From a checkpoint of a small contrastive audio-text model.
Training: 7500 steps, batches of 512.
Data: trained on synthesized solo parts of chorales (CocoChorales), 98.3 epochs.
Rows from block 6 of the audio encoder, named by matrix and row number. Rows with one number belong to one channel. Each number is 128 + 24 x the weight over its row's rms, rounded and kept within 0 to 255. All counts start at 0. Numbers have three digits each. After the name is the row's rms in percent of the matrix's.
# convs1: first pointwise conv (encoder.blocks.6.convs.1.weight, 96x96x1), inputs 48-95
# convs3: second pointwise conv (encoder.blocks.6.convs.3.weight, 96x96x1, transposed), outputs 48-95
convs1.0 094:136148102102144104110117129152144136140092081146143147174087145150108155134169142088156122131157096148147128137113147157122130177177119172115102
convs3.0 094:128105144154152129101120149110097137137126147140105139138146122118114059097157152153112093120147094139106127131152139098153156113139138108111095
convs1.1 094:119174152106078093156117115110124121166125112144127155135110163104100129121105107153075172141146107097144121103081125157105145115117097155120109
convs3.1 108:126116078169130114137100124126159113104133143125086115109133145127165146202111085173103113086176117129131107123164117138113151136153148121130162
convs1.2 098:122130095191128122112155120150082121087165160137112147114178102126122148146110138111079130126180108149122124158119142112122113071118133150133085
convs3.2 096:153134158154138110137117105092080128138116142098126164121145050112124111092145176196149142093124164150160097099135126141196144109123102158154148
convs1.3 097:103110118113151098175170115141124151122110104123153131090116155160112118144115156127117089119106127098099161141138141145132127146140150139179136
convs3.3 089:120152137118109135117148135142129097126132094117116128110119120061110160132084148074168154151104140138149148105144136162146098141124125109089120
convs1.4 091:127142168152152105116142067141134109189141124152103121177144114153107125114074170167117124133162127112121118141143157104126140095110091121128126
convs3.4 113:139130148106134162133138133089155138100143156187120106166121137100149126125106118135122133157127149153107081151123124117154168145118188131138122
convs1.5 102:134140150124112144105129108135144160165149107135142164148084116092174147109093135126151097153143139127148098148118152110116156097132093141085109
convs3.5 105:161110098144121137094095105101116141131166088111145144132123098098141110075133144131073125102113117115151117150115113084123094079115123133094101
convs1.6 098:153112125064108092128114158140138085100150128133115106110147118147148125112099122142101124119090107106091147177137157129124117160085141118109123
convs3.6 096:126149114104079113117162188144144139128169088092174129097120118067120135131141129112118075133142112119131144116151135112135108093132135142125135
convs1.7 088:154123108138090136128137142140131123120159110169154120097135140173112139102152161056129150109131110139134154124135091139141118114085069130132134
convs3.7 094:118135117127120096133102107121131139148113162105129094146156126089073113126096169114128119128117125128115132122121127092123122133107121144111113
convs1.8 109:113143077133101164136138156101126097150162113143165153119142142143187120120142125072137082120129119129144172141122111121136145134110124128136071
convs3.8 103:122135129120087159160139077103135105091115136138107108132104118129116166135141121113118098088146082123152162093121099115122119120111123125113149
convs1.9 093:098137137173151117118156120168151161125125108099137155141142093124119091112084096133099133107116120164122146125110127108132136147133154124141118
convs3.9 094:086143173177113138088163115102119117124090103103141140123142139143158106080123136108160174112136118090126150104147120092126130107119086111112126
convs1.10 090:128139148117117138148135141071127113166155151114125125153116086145119143130134142107118133122130109076114125160132140160115160143079122112148128
convs3.10 108:144098149142174119129109146100109117138164143127092111112159182110113178101132128113138149183139139118124142109117083088102144129097099155134123
convs1.11 097:135120120204171130157128119083145135117116104130102118119123137113151130117107126143072133120114131128151127123112100188094133107127138126127097
convs3.11 111:157103164060141152075144093099095123149089144072108143120150111120131145093141160097128139174089115148134127096127150119126155109120108118111103
convs1.12 099:120145128124086129167174133149133153108148093118182116102109147121113176126141143157122146103129131189134107138139137128107135124149169086135139
convs3.12 088:149144140157174143121123129128152140135133100133149148172133150141127170150112137147123139195139138051087159121095071153097127150133130140126125
convs1.13 087:177120097104145084124089132126137150064111140122104117064109104107145145124139105153160139149101115169149142128147098148133111149131108134128165
convs3.13 098:150124127128117096168100139100125136083112137158099123129161080133161153122095118134145110132142100037101148137114145170147144097134140072143144
convs1.14 100:159100127123135158127122111134129155107140091090088119109168114104124112111121140143155125131110074153177103146133094095137126145140126161158107
convs3.14 104:135169145111109136164127152106138155098157109148165106109090103089120125102143105148139124136127097179118119128109148115132115143161117127116104
convs1.15 088:106131127137115165101103144143116089138134142097141125151087113148163147131115150164119085093135125158126129122127107168120139157133122095172143
convs3.15 089:140152120134152094111152132117130144154091179096157152093136158161112128127154115145160120099130120168131117095138146177143125110111143125121130
convs1.16 111:127107151171128122076152143144135141158138196114123099105100160136161158160153136104141116149110099116146077085125137091116127116119141158162128
convs3.16 107:151088139116127129156120157098142203143115121118174104133116159136111109124170135177126124082154126082121134103097166132116152121122106151113129
convs1.17 094:134123131120119110179147077135149098119121167124073151116144166136094124135134128073107144102126158162113124130134123133126127129138143142131142
convs3.17 096:147128092159124114166094114121190142112144182144163122107175121132101155119127095121124090144167136139131161152141125130108130155124107135132171
convs1.18 099:129140150094128157098131129134094164120141121142161141124125121134093110143091147143115095119145132146110104140131098164120142175093123164119118
convs3.18 099:139176111109152120098133142143144118107127158088104180074107118074141145128129109125133119134157110141127119124077079143104122125144135090117131
convs1.19 093:099096105100114139120159077118089132131109117134129141162156135141126139126109153119160132096125102131123122133118118144165092076113104134108142
convs3.19 086:119086128166116161149125118133149129142121125105112162153148159147164122149118128107106118139131167115152092124110139188136126143119123082146149
convs1.20 098:141124124136171140125144132105163131096093142082147154124144158143115117126087085129159173160158159110104129134109143170114166142148111157127127
convs3.20 096:150096138121111131122142157106108152117110146122134108162127170111105140109098174146138087166097112149128128137142126133203115163133128099086109
convs1.21 122:128137146124169082151145152152131094172154071110134124154162137132137124097129071137151138128128122112143135116145113142144127128099135119079105
convs3.21 133:169150121111114137146135141120132149102138145098072155155174177134120119169086139151069109123121165128146094115136122122153131089145148121140135
convs1.22 090:168106130120127099136088124102122115099107152150106082122143205106138131110099123117107132095106120117104093140130153127153104122157160160137173
convs3.22 092:126139103121155127116177183133131148117114132137120103126149122164116150126105109126141131076133146138102107113099065122152119167107097115118133
convs1.23 099:095136115126093079107119121173165160095103096140121164127122116157166142156118062101071155147115076165126085119131137128154140124134129121134109
convs3.23 087:167122097091124134143103099128126101133162133143126099157161104128160131145062084114163149093162183163130156133150110076122161137126125169140119
convs1.24 086:205133147144104138133131133113113098151131122149098125129124138123116117160117114178142141136134165174107133100127162137120116102120085072111176
convs3.24 091:093163105090119124153106120112128143101105134130130127103111122121118106115134121104138148102119097124089116116098112145093119151121096053118160
convs1.25 105:140127075126104129132172128145131157122120136094082128119125110132117147161161153125104084123129098103163124159136116101116191134157127188144105
convs3.25 102:170148123138091081152122154158163110137174165166079164190108121164150125134122108123126107150135142149125167147204086125131083139127153096135136
convs1.26 112:126070153107102114147124170112109117121121157135100113131115137132083100081110218136122087143108145137138170110107096107067139114130145126092151
convs3.26 119:157134107151129143144147126092138146169164098111139153128087147085154119154125117137133151094136142131148137102144139137165148142081138194093135
convs1.27 105:144168118122124146102112117145116191124150160059117109148094157186157133118108074143083080119140142123124137144115126139139140122177130142148121
convs3.27 093:129088096101105154113145095110133079147113144128090136089121140150133099138132132125117148147141128114133163133132160113121117097159119112098130
convs1.28 091:174118140133192145125101095148132134135155102158123092091078082135158159148122147132120152103139115114129157135162133138152147152121142162141121
convs3.28 098:124127100102067130123142119130115117108094103118151131111164120187140118083096144136114149110104084126157097071111106158119120161137154087163136
convs1.29 094:157138163155141120141144138113128141125134122101128122102116043100122053132100137086127170146175144151106146142111123123147120135103132088139137
convs3.29 098:122117104118130106147125152050119195103108130163131091145145136094135102125130134121106120110132136134116169112135109088108133154121097159094120
convs1.30 103:156156143115117088133161118116144130094085166121112156119138145100129115142137140167155163149127094165163126140149134145143132178121149083151130
convs3.30 118:106136133096133135123131100121116117211135089125079132143133083145111142103115126100154117127138111135114112101142114142105116114073101105096143
convs1.31 091:174127150152111125122129104144126110094147130103077128128152159100129175093079145138125133086122102135172156156131142106134134168094144116130109
convs3.31 109:162136146124126152145123161117135105101126114132122154133137130116149119110094138093153105153086184123078137093143100178157133136104160083139151
convs1.32 128:133172168113136124103073142135106116063136181120150125125147138144116138153116068118100146117125140135142110112115124203172131131103122131186115
convs3.32 115:099098124117114180113138102109130124127082143105126095148125113124109134119152103113141132144107119130104136101132086136085126109086107110068130
convs1.33 110:112166120122103115199102164130136105110134172098069158112127149119135143144145111130134134133127098128124163128144132171095146124095156169148126
convs3.33 106:150100111130152117144088154088145150177142107109120124143140101124100122119127148150147153136112116140160097136136153175128108143096179137143099
convs1.34 116:146190117140143108104163130147127148167162111119158164119166150122107139159144099145092123110109153118128080116126144080103105106099151132078135
convs3.34 103:134196118121106123099142132078132097105095166146124139170115111113111135151085151091105146157079128131128134118136159152149156138114104127107158
convs1.35 099:074093124104136144099139158142092111132166094120129148131142140121105120111123077128106152119124088129084159156140148152152100150094109120159151
convs3.35 096:144092090126118139118129109136125130137120116122128111162130145130147112155126104121144125096104113145121144122098143106120116114089141109146092
convs1.36 118:118111139151130184117201122133123192147109133159106144126128121117171080139097183114132119103106105134144108127121115094140108147175108107107134
convs3.36 117:142113149089158216129117150116151170128141114134061135120137131147146109128144103132111113164151152169118113181179110124120129125102125137119151
convs1.37 088:085129126072117156164122122142110143146095150106108110135147065141144130091125146156131120111135142148115122080112121138160140133081099096149147
convs3.37 091:152116179165131153138168152116184144111108083135129110164124090103145116151151190109142144132170120133072124150129137130153102088137158150138085
convs1.38 096:104126096126138122106135109172071141120115100109129144133142122136142145109107138153138111123121145133155167106148112136118189128126127113075139
convs3.38 099:118145167158114114144170169133170126123135148155136154133085117139140107123108135128139145134134128139124117152119134165171185155147119112116136
convs1.39 121:138132149082133146159084121134135150144143162127114088107124166140061182134114115143084119145110116131148128109057112113117127134135146156171116
convs3.39 099:139136160165122138172083128126163118108080151129088135100140097091121120143089086144112159094132138136108162182147163129104140120086114097119153
convs1.40 089:135127162132193131131136113147137143115130110103157118090151117142124141108140122130137144132141082122133148126087126114126119140145116143145178
convs3.40 101:103110125120164110127127125138105186106116124138154135085161133097128129111121127134122135105098133146090099106112124126137101111139131150134108
convs1.41 095:154142117140138084144091133135148095141137121123109150099122128122101129139118104133142088125140174183147154136133152171178124127119136166135125
convs3.41 103:157166106115122138157127141115133152171146140115119071149068118111150135131087139133113147101113121121173080147123126142094143137127129138132176
convs1.42 089:065142158160136102149098103113123118140136109178133100167152120094117138128110142138151067119137145157098100159117172126122166133111127134101103
convs3.42 091:137144120083161102136117115112094181142130115124143196125100155162150183130154119133173085138134142135155126101113105137148153136135136092127157
convs1.43 087:162090114129162124134105122095134127128115147116106108136109085166151107170148134111097118120131116153102165142128137102119150168102137086158131
convs3.43 087:131140138144125123126175080123144101135155090108151108124091150112116131093151140123135157190117111112122091139135138138128131091177144102104134
convs1.44 085:124118130113071115094144114102090107117096174134094121126137166082153134107127132146119151102167141116123130113167148130119114143114157125165107
convs3.44 100:143145118164104159143126151137123104089099117114147094176116114134081142147094120133142117099133113134167086175124090138112121149064126111076093
convs1.45 098:127168113117172113135101142110145135125139123169105159099122118132121114112104128149100086151146174164107113132129180138132134111134157171108077
convs3.45 096:133112139119126149134115116181132119131175116094133174119146135107124151149099101128141127135180123107162127093138113109083133143124059100138121
convs1.46 099:160152134131148090146196179124125125140122122137141156086108142113093144166087124121152141153149120149120146144129130132120106111159109185105134
convs3.46 098:121069138150145157121144124123115091121096113121145129179129155132102107123096127129095147127151147183116128148147172115093133108124124153142137
convs1.47 086:096124114135098093122099120112134125154133117126106152171087126136143115130131160202148105123138154104144124149092079154134141118104139095111066
convs3.47 087:092096110085120104162090144102127105093118135112105136081104098088154151126134129119144072111122086100108109092114104115118099158111175119095143
convs1.48 098:105147156109119101159167095116139100070139067135126112115111107161130123068149117110141135190145127165128128085107119155130123140158168153119099
convs3.48 093:109154130139103097159167151145144123139137104113076117104124131151151116107108115106126150102120157104164151119138126127111074110111118131061116
convs1.49 103:118155091155123167150167124104098126157139155129116060139122135106177128132108153126146086156134129114145150073113131098134131102137134109096144
convs3.49 102:163116145140146148186123146108125145098099112131110093147160163130139125195144101114165115121137111146121129130157144124163147138116108133138191
convs1.50 117:138066108137132123132117130141103155173141129125157109138132139116119112131117236129151102150102165122075152093094126136107126117089129141107146
convs3.50 116:168095129127129138089133114163114137140109118079152162153143127144127130133128146161173145146116145143136134143162156131145119084138140151147059
convs1.51 110:128114138096105089129170110115145163142129127137116114105171116128111111112108167140108105145132153142127167127115141109092157117130119144149110
convs3.51 105:152150132130071109112127093155111115100097139092127148153139094169108118125120152136120139091090131135121088126157137164112114141137090120088117
convs1.52 095:134164167113126102096125136129110109108148127134114133116171129136228117119136145112111146100169146129125132163099135154121212126119136131122125
convs3.52 093:127156149123107110158149129123184150099113175164151153136185129145149109123161146130158118146129112125104169136160113146112046093129120111170139
convs1.53 093:127103129121162107149111115139135140134101071152186094159115105173158140142113127154129115166094080113153134143108120138104124120121138136137123
convs3.53 107:093150146136147130116126134151119088172127143080170133093120101134099144106132135110142114102122104132129110112079103123136119110111096116135138
convs1.54 095:129153128159154065150141150149171128117155160132131137157149140132147121149139148147156154121142109110120135145102176148159143155079096159133102
convs3.54 094:108123176111105128176107130167109172132135128140150113166138101134122104156132120122125125140149183153123132098152092095152098119146153157161134
convs1.55 098:123110104135096091117178106157124140096123099107094111141123090162157096095096098113148150106166180132144154135102143130134138153139117120139144
convs3.55 095:121123139126162152115095087140107136088120130096120109110105112114064134117110166141117122116131111133135147151146136105131136160140117094182150
convs1.56 101:103125159121156144158127136153128115106147154114143131152123149140160131147127140113153165124103150117170123147117143143128123126162111123147144
convs3.56 094:122107141146138138139128135142142118158123104114141155117137140097104141143186123131160136092126158128120109135114132145144158104188137105136116
convs1.57 116:140185178126116144129102149128126144144147130102162081133134116151121108096117051131112101104141123149106126117135153087142128131161118116129097
convs3.57 102:124128113146101114136152128112115140123136104125126078136093175100123152115084086117116146133099119172093120123116099130124135143132152147081153
convs1.58 113:118114132143102136135170158148135065155129095151139151146134109148127142096146139095128112158162096142104124167170134126119100142141107142127162
convs3.58 093:102142152125104113079105129097093107103123132119114117152166079109128151118112133090127122115105117088116132116143157153132137155128122121132114
convs1.59 096:112101099103128112132146118144125134087132080132154113097143085154152043138121078098103124097105106161152127149157116128147135138115131130136159
convs3.59 095:123121172133163179101101150120128094113102156121107133139146086144075083104092139144168111112090095137140134124074143111139120113168122131155108
convs1.60 111:109139119115143131099114157131125121116127143138141183160120151127147129167144136147114250103145122140121143116094123092130122121129106128148133
convs3.60 104:153167143118121119110132114146126167139143143141109136146143107161116149136105113117107077126097091109138172105144172133107133109132128152114140
convs1.61 103:110094132124128061137143130115136085133125081131137139097120157137118141158117127082115138136172117162135161130102125147151147143100145127164172
convs3.61 093:170082067110091125124125098102126135084132132150151089136098125121145087149131117109073113125139108119115133083169162114077167127112143119128105
convs1.62 103:146201144129167150134147159127147136108123145100100094096128142149127128141125093115125119131173106161160149121146134143116120129208117101137179
convs3.62 098:168133137150113124110122108126129083123073091114129132137150128079159160150153128100144134137120100127141113124148098140100157145115104072104136
convs1.63 090:124128150141138099130083136162128101096102171109098105120117155165132139102160138105127140108096154146126112124146101181095128105128100113162143
convs3.63 099:152118095118122160116169171112136171143146161151134135139178131161126116112170144136132086130117125158140109098146110151141118136099123159139110
convs1.64 101:104079104133156124158085086091133146160126091117126129138134142140118149065128113149099131116103127129119161126145126106136142102102132129136153
convs3.64 098:176075149094145126086164110132089123162099097088139115080111170148098125125153137117153130137113096102139150136136147114150156088145105145112117
convs1.65 093:110117133102117148117063141118110119104124167135126133114136136093120141150072130085084137122118156110125152134121152104098141149126126106129138
convs3.65 114:110110136136146163146143079112122134120134152156139110109090142123155126121100127080135096140119166126167146105100067119148129155147110108145110
convs1.66 109:123126139111141131082151128123137149108145085123156189099118150121161129143085134157107126090154126111114111148156121123109125138130120138071114
convs3.66 098:143137153089128101106095132108146171178163143121122140152095122131144149139093105154173169105139132124125144169115194142136127107144166137117183
convs1.67 088:148118138138111108141180119140110141119116134105132141156128123160127102130110104176125085163157166113136105105096159139109126154107107124164138
convs3.67 092:116144115106140123125117120134132147113141135127122152120163145134097192169164130158147120127117155149182110120136121156141141090168114138167149
convs1.68 084:083146128122071102124127113125131137130134135129101114161149136131126131141110143123137163112108160163138134175049086141127153141149135140164146
convs3.68 088:137142124194123152100145139111135103103119091129117100162135128084147151143120132163168122167132203138114162114110093156115119123133108184114140
convs1.69 109:133078147087088098171105160116113156154082097132110142141143130117119132139120131119097136155191133120151078099168113140120157120153129130119130
convs3.69 111:133162131142113104113128096139095096082098101163070117107121113106132133152104129121104105110092132114121092119145125162141125153103131143112105
convs1.70 102:135158128117087138111092127149111149141147153138176175132089126111088129123131088143106064144158128137114135096163153170156124123122112112118141
convs3.70 100:092138166124113126099095150114133111133119119110123138160107097125111108164106135122112150130105121132124106141092153114155123081123158100155125
convs1.71 109:143165155159106138118152171100092174111138106140106129147126090113124102107087108152119108114135131131098138148137125175119119136172109104129121
convs3.71 098:149129132141113098094109136116162129115110151108152097122146149158137149127087138140122140103151183163152127109170127100117106132115122127124149
convs1.72 092:093146144126132127110134166136129093101139162139131118117108111140144137133090193133100131089129144126125119115127107190140143124129107129160143
convs3.72 097:093130120146083143123161104118127118095135099130093130153163146146173114122103150105128161120133128156126134099116072108143138161081125150112123
convs1.73 087:133149121093115108180128146099062125127116128121116110139076051151091121121155106120134123119133065152109110078105140127080145146134110123107147
convs3.73 083:125093136100142117149099162128046108133131157136135138164147099155132157136097067131125155116147148140098120136092113152156113158103124122140118
convs1.74 111:109132160137134109158141140154123064142162122105120124167114136134106189152122095109148029164123120127150152105160159154133122163139136105157118
convs3.74 102:090151113144120178158117138120117111125173122109145144169147140137102116101144167122117142152140106124140131119166108124120121128128081114157115
convs1.75 097:155152139143130103145112132081081146096130134136130115138161151137126119136081103146065139109103114141124098138161128154135172082084083121191098
convs3.75 115:135133091147130157144147129128179142141106135181217127132144144120135121141180154124104106118167150115160137114124134120128150095128142134178112
convs1.76 095:154109151158124162100150102098096104147171138104130168155085124109171136117116165096079111120175147082130089140121121071130129140159127124117161
convs3.76 102:134155100144125092082094087135142122122112132125115123142094133128157153116101136123163166100090147144086103092119144146101110140108102101075096
convs1.77 101:099134143086097113139116150110106116082120117107103141106152137150141136102144135161148128109149106177142148121122081115111141119141172119156132
convs3.77 095:090146120125214126160136135167159105132155156169202137157115099137173122127162168147136115151107130157099140098147155154141128125142152139154127
convs1.78 112:141145143134120122096093118130143130150146178117160113100125131134189079194103080138140104105163143128127083097164139141144133117168151123152110
convs3.78 105:155088123123102139108131182069108117133135109099069108082129148124128149110070115131117122119116150139150157123156131098135108149118165170110181
convs1.79 115:120131123123127116120151136116133138136149132146125150102082145133059148154158133123152132128123099144137126104156139153123106149092144108153131
convs3.79 098:163103131156098121141107116110132109149110100126136140139115160134154139170153147123105118125130102114170088076096077156151103142197200188158114
convs1.80 105:142142139133131143150129110113107160178118114107111124110168144125095099140134152113148154124161178166159127109102200151125129126141128098125154
convs3.80 118:136156121108132144148123099117102117052131133116154175164129118130113146132141135102114119158132080123120109142145127153123136098103086124111081
convs1.81 096:144130129142151137133108117129113094160095112150151157126109129175109117130094092141116117128178103143098123118150173143118147124114162118076114
convs3.81 108:085135104138151147124114090116109078099103150119127136079133116166106096163119106120092094087148141130075109109135124123093148107119136109138103
convs1.82 109:117140102093100163162100103128115148130154094161166095155137100114163161097150167154114094136114122120147164142132118111136140113092145146135103
convs3.82 098:113110127126158092151103154131134170147089108106100128131150126113132117150130130150149141124145177187160097100140140098107134116140117178136112
convs1.83 108:140185135156103131148110118132132124137110097115104100122127141162099217089098109087122084121119081143091150152113129103146128163171137156147128
convs3.83 099:095157123113110145111074132105130115137139141122135107122124133094075124098149127165119108112115135152149130104168125111151142113123138120169150
convs1.84 090:078149172108142128131145140138122157166152146114147112138101142121142122123148143132145106145171123088142124104082061135098141063091134100147165
convs3.84 107:182151122149101116107141126134130142110122088155134088109139114081106138112060128104166095138128102093099177123134135113119126111125111134115134
convs1.85 085:122101159103132166137107152108141119144141179115153164162130197169149094147128103159110135101127143086170152113110115126135124111128133133110121
convs3.85 079:119138135098109086160130143143134116140146081085111154137114101115157127145140115173140118085098110144149117128159113137133120158132140125098110
convs1.86 092:127153082163113108084144098148149138093160175167144115096116154145144155091135110115130139183115098118144128134130106123141172123121150131152067
convs3.86 101:123087117090170128106149124129128124128074152086122120131102084098105130138103163113107093126137110146133114114125134129150071119129165122128114
convs1.87 101:141157164114102107126120155105114140150144110141127113112118110146139133150135139136161106145120082148101128097154108129125118123093181152100077
convs3.87 099:097126095136140088104128162106141133132125163104165118103114096122133142132107132080132124182107150150101098092128122129155134093138161132136118
convs1.88 098:132124170123112136163132149131154099130124117143143142131140128158100114080102173119127105114162147181134154140104118138130158113126148134110084
convs3.88 089:083118102166115091144123127170136160105111113117159134117119125129089140128128163133066145117129154096140154127100127098128079084126103133122126
convs1.89 099:113140140161132107117125109165127135110146167094124128093120132106111095102155129102131125140149108104122181104089117127123160177110134138134123
convs3.89 090:152121109123120114157128120145141108093126122098105107078150105102123169147104120162106128130152134129163144153149136128133093158123132125135132
convs1.90 083:126129162115094176120128138168111123176155130121069137162116146092120137129107085132113122122101120077104097108114126147108131109137122112106120
convs3.90 087:125186104142138140163132158074165147136125121132127149118110158133158115133125149123149176091147092166147145112103127127098127161148134159172130
convs1.91 089:122087148124138161142118114180108138134150137110158132123111170185105098092129137152134118212117101119133115094129164091118138161119075131129109
convs3.91 081:171123159132097159095067100103104103110120156137142093119093181112153125154139107118122104118090132126139162145144163054098135153132116126132114
convs1.92 091:146110158100124168141140094105150107126133092107143133151116141149136133094103121143139103140163127170153130096148179149113153149128146096140131
convs3.92 087:106074158100114099153159131163121108112118133139109129156121156125074123144135145188096096145135144094095131113095133139125104108104074149104125
convs1.93 109:102101154116112105108170120115111064103110084129161156102121118145116148163147140124126162126126104107141104115158143087111131095134109116081124
convs3.93 101:100110156128090118132094129127141166131125173128164158126168162143115127086085117145193130139155153113167128113180139129123126093074121153068149
convs1.94 104:140128105153148140100138137153120113155145140125138088128117152140134122112076201120076161178118084122106105128113136138113126142132176177128104
convs3.94 110:091104130163154167121105134109129119132103086150091149160133120161166108111101104143151146133127133083135128177103143102145137157103102162083145
convs1.95 124:144115148129154132143112142135137117156109167123107077130145126156114153112147126107128042105146105134153192122124160117143125123151138133149107
convs3.95 122:127140097137094155104112087082129139072115120135120112109134114123112116134084121118131138116097110105104138110094106129102132145059079104077167