config.yaml
gain_aug_db: 6
time_shift_ms: 100
hop_length: 160
vocab_size: 56
encoder_drop_path: 0.2
text_encoder_norm: "layernorm"
text_encoder_bias: "all"
init: "torch_default"
lr: 0.0023
eps: 1e-08
one_sided: false
weight_decay: 0.2
Rows from block 2 of the text encoder, named by matrix and row number. Rows with one number belong to one neuron. Each number is 500 + 50 x the weight over its row's rms, rounded and kept within 0 to 999. All counts start at 0. Numbers have three digits each. After the name is the row's rms in percent of the matrix's.
# gate: MLP gate (text_encoder.blocks.2.mlp.gate.weight, 672x256), inputs 128-255
# fc1: MLP up (text_encoder.blocks.2.mlp.fc1.weight, 672x256), inputs 128-255
# fc2: MLP down (text_encoder.blocks.2.mlp.fc2.weight, 256x672, transposed), outputs 128-255
gate.166 091:440554456425497537473520540483559463490522498470559491459439501587511477591472491465501496492397579446495478631454468421475464550500558435495490510505469604456512531461521508565491523563553477555497499516505525478489486460467433489583539525498471519444468582462577527514510471493518558560564373486443452608521429398504490468484471515446547519537498520468525568502578536520548526498480
fc1.166 092:403476493543491574500430498585498574471556565545479593507577481461442494442604464554517584516459537480426434512372541578577439449522513530418490515500518535411562511520487500470447481394461471454471545538512494465499486551467470514544553499497459485455505584484515510525464461531532518527584476385445505448485458434545525399509596478497489440565496489490488531577478502543447535533515
fc2.166 087:596456560610585476473495461514467510466503505561510551549560484458498527432524461509461467573470534524498491621561548646571539487573492450416524552525458583396480505463385520483523524554369517487574499486498530505494517574522534538552564614391527437500505473472506531538551491496454448416578466529555521490465446443502543447508489461502436486529530568528503509502583514500539500543460
gate.167 084:535583516483525479421484449489447495426486566435465483537456558553466585531444476425580494526548480512495449516532527498470506442528434645401499524572546492521525510496419580507450493590443547486468476534531404451538547417396488573453463477517481499453499434532469487496509522600490399526424462578412536480464504403493471496458476475425449555508522479474433550484399461465452511558515
fc1.167 094:498549579584450510540523585525502532458521546601449521455464583476525522533566490528460407469485418424584522525496474462473451496585516402484472565490548520506518513465593540579443533498498557507487440512521587552425495514451449487453492502490589533461496508493438537519497440491480633541485474406489510484514499551541502595519528431524461493522481452556587506475505442487480566539477
fc2.167 095:502573521425453513551592495448514559511495454430459420459486590402536467553535513519558538451522467414452470466508439422539482556565435465488514522472544396484606504441568465545538534405519539481534481559468547495451563492521443423551499484488511537503521544572405514534451547442512563580550478518458449554562509540524417459481532513512540417486518396535547477547490431499562487565466
gate.168 102:430504410567539414528437528528489555512418495471505475583543488446550496606548475418378530557495446512469492441460582522469535482500497408457493526471420488589473479412386463532436399472551511523439451457551537445484483500565544510427461406400402466506549487464507560609481535554495499575460441565570472405439509526431483502447481470457607525545547528566512465452561479544587499541465
fc1.168 095:468562485532578437520482498604566540545493484493536463537512473529509498441527453528417423567501526567499459491512561363425483429476489560594439479504537460448494520487525541511594416533473467548478485490557512489466480525487513522505488461441539512546487473576451559492504489538490535411588510525587573497562497476536456553485463504526514486612609506528442498403525554522577447498510
fc2.168 102:515510493475478526414483466466497475556476553493487425558643440585520428470448559539460364565575510437467477524549574391519480459450590597482360481539495492416474584521560435570508534530517443483457546476478452435455527524484463532514440547485478432563535410551415512499526426483450525430617600514523544514570556604473426589470559593498483499519560491503468520593477541480465547474471
gate.169 157:555491543528499476472397373509486418448473512398458456593508514546527490526457496506470563470453504471506495603547491503460534629534542452522530484494566516444459576494557522512530423487472524479537415568474431506500459581476390499416449420512389595472499491523457583559520500512378444441529503519476502569398524499582503518635581407575509535454356550445548456438461497541547490465423
fc1.169 130:522541524551503433442530447500580394428496590473370528556554514454453521449529492512517447516486450481512609612452494578553492627481490526519492546460576489515445638469599480494471461494521550558551467485467472546503457473507497565441516503497551455482405481413441595477495516485504543497571431558498508477474529486459463453596490468435554489503516564567480484493512443547449534509444
fc2.169 166:457523612528496464479591448487489623580498426441538490400444428558539506563456496473534458547520488554481485440498490412532428498430469526442526491550412491516528449543384477501492446524417431484531536424478577547504520476481579512557492557476456474508588482505539473557492469474479496521529555528528568530545468568519526467431418515497476534443422443521524591513587609478584519564528
gate.170 116:385605472543483534416506510556539425452446465424531410529416522470449500449517501452437605598453575586479599468454539456473485465490435435428532509440477510450486597482445542522489522411520473554552573484501515450491453495474475439514497556531604531453504525516537474600384574468503540526531473530514436454501505513513425525463542499535448568516538531558517568598483477453552529509564
fc1.170 125:457520508581506443441443519500516532612523562446574396524461555428449550567529501511522544560403547495493658541405461533496465476486509536495441549492468486506481625441436582578509503442418490390492550517486489509575477584511538491562508467509452546474505504508570488556502490457470548603455509455463509592549430450514448475512483505476634464530500518479527540569484474388503535553557
fc2.170 122:462499406557435493478466594497515495527456555434550575554535528434481520526454515612601469559459556457603640446472491468505416538528509468461498593470451568542499451464512531469526488448531494467513478485445430548500476507472558590539509510425484508415473551437532567408521412450476592478388477449519510463494592594582535424533499475379422509525531569512546532585363616574465432540521
gate.171 101:436652598459467480512495515466527488528550502529545415514497429569509447574446418623560518487553465565438528531517520431432550570534495441473512467524443509504471518470502534547474570485468541510515549544451480555593522557536495571526495509548458464551506559491493441507579498469552518578474412496545476459440392503490550508445457411503458502483536545477524466491381456551465494426451
fc1.171 103:545534493458462486548535454471475530498395489512517474522476560434527530583467534492426439489577519471492555454503533548449478475533531474504551539539421503426533455487506567497547455486443519427484391505523451526542486466489511500566535481487538451559528558541440497478539514536528548506390466486492584555493469483511470435443452488554536544532485510535538487545485439569551481512454
fc2.171 106:459463439490451496596488480427467524546492481419561487485487443508507542509467380446485583589479477438444655538419483517471554496569543467528572507468458512464499538456490517463547485453443478415462460490454564499486451496458599477552611507423541510414519555539467563490451504553548496458484499456515481512498563573586492564504501406562480485525579579583519549587480534483518540544486
gate.172 102:526446460493544511452416443542614502505645548555523516456475547546388512525434533468430440492541546394545492551448573461555414476533534426498536516554483538573461537486406554556511475535380447553487503595455551573497448507493502442522433539523419510416532416518475540492425482395479473549530521473513556543415508508426467465525559440447510411500490459450514554503516553439452451560425
fc1.172 113:477545435564503540419491500428555494484476478573518418466542443513542576462390497579519514537509416618471441520476539476497453584490583452472437526538379475522493416439549510636464399495435453467530522458478470550554601546481451460431582436501475534489479541442518470482558464483526457412503527509391498489480552527451382601455483469560442606465452506608467495576491530465493501429556
fc2.172 105:577505544468499553446590481413548515441501505555490380468583401490541501430521455500511514482477572508518528519453410493516510519511537451448442525435357541535442383543462450546512515387504425516501490463531479493527598463527478520490545495604521487439433567476522432511453509527487488436539500488434454448475497534434455558580479433520472562532517468596427576545451525497436555493484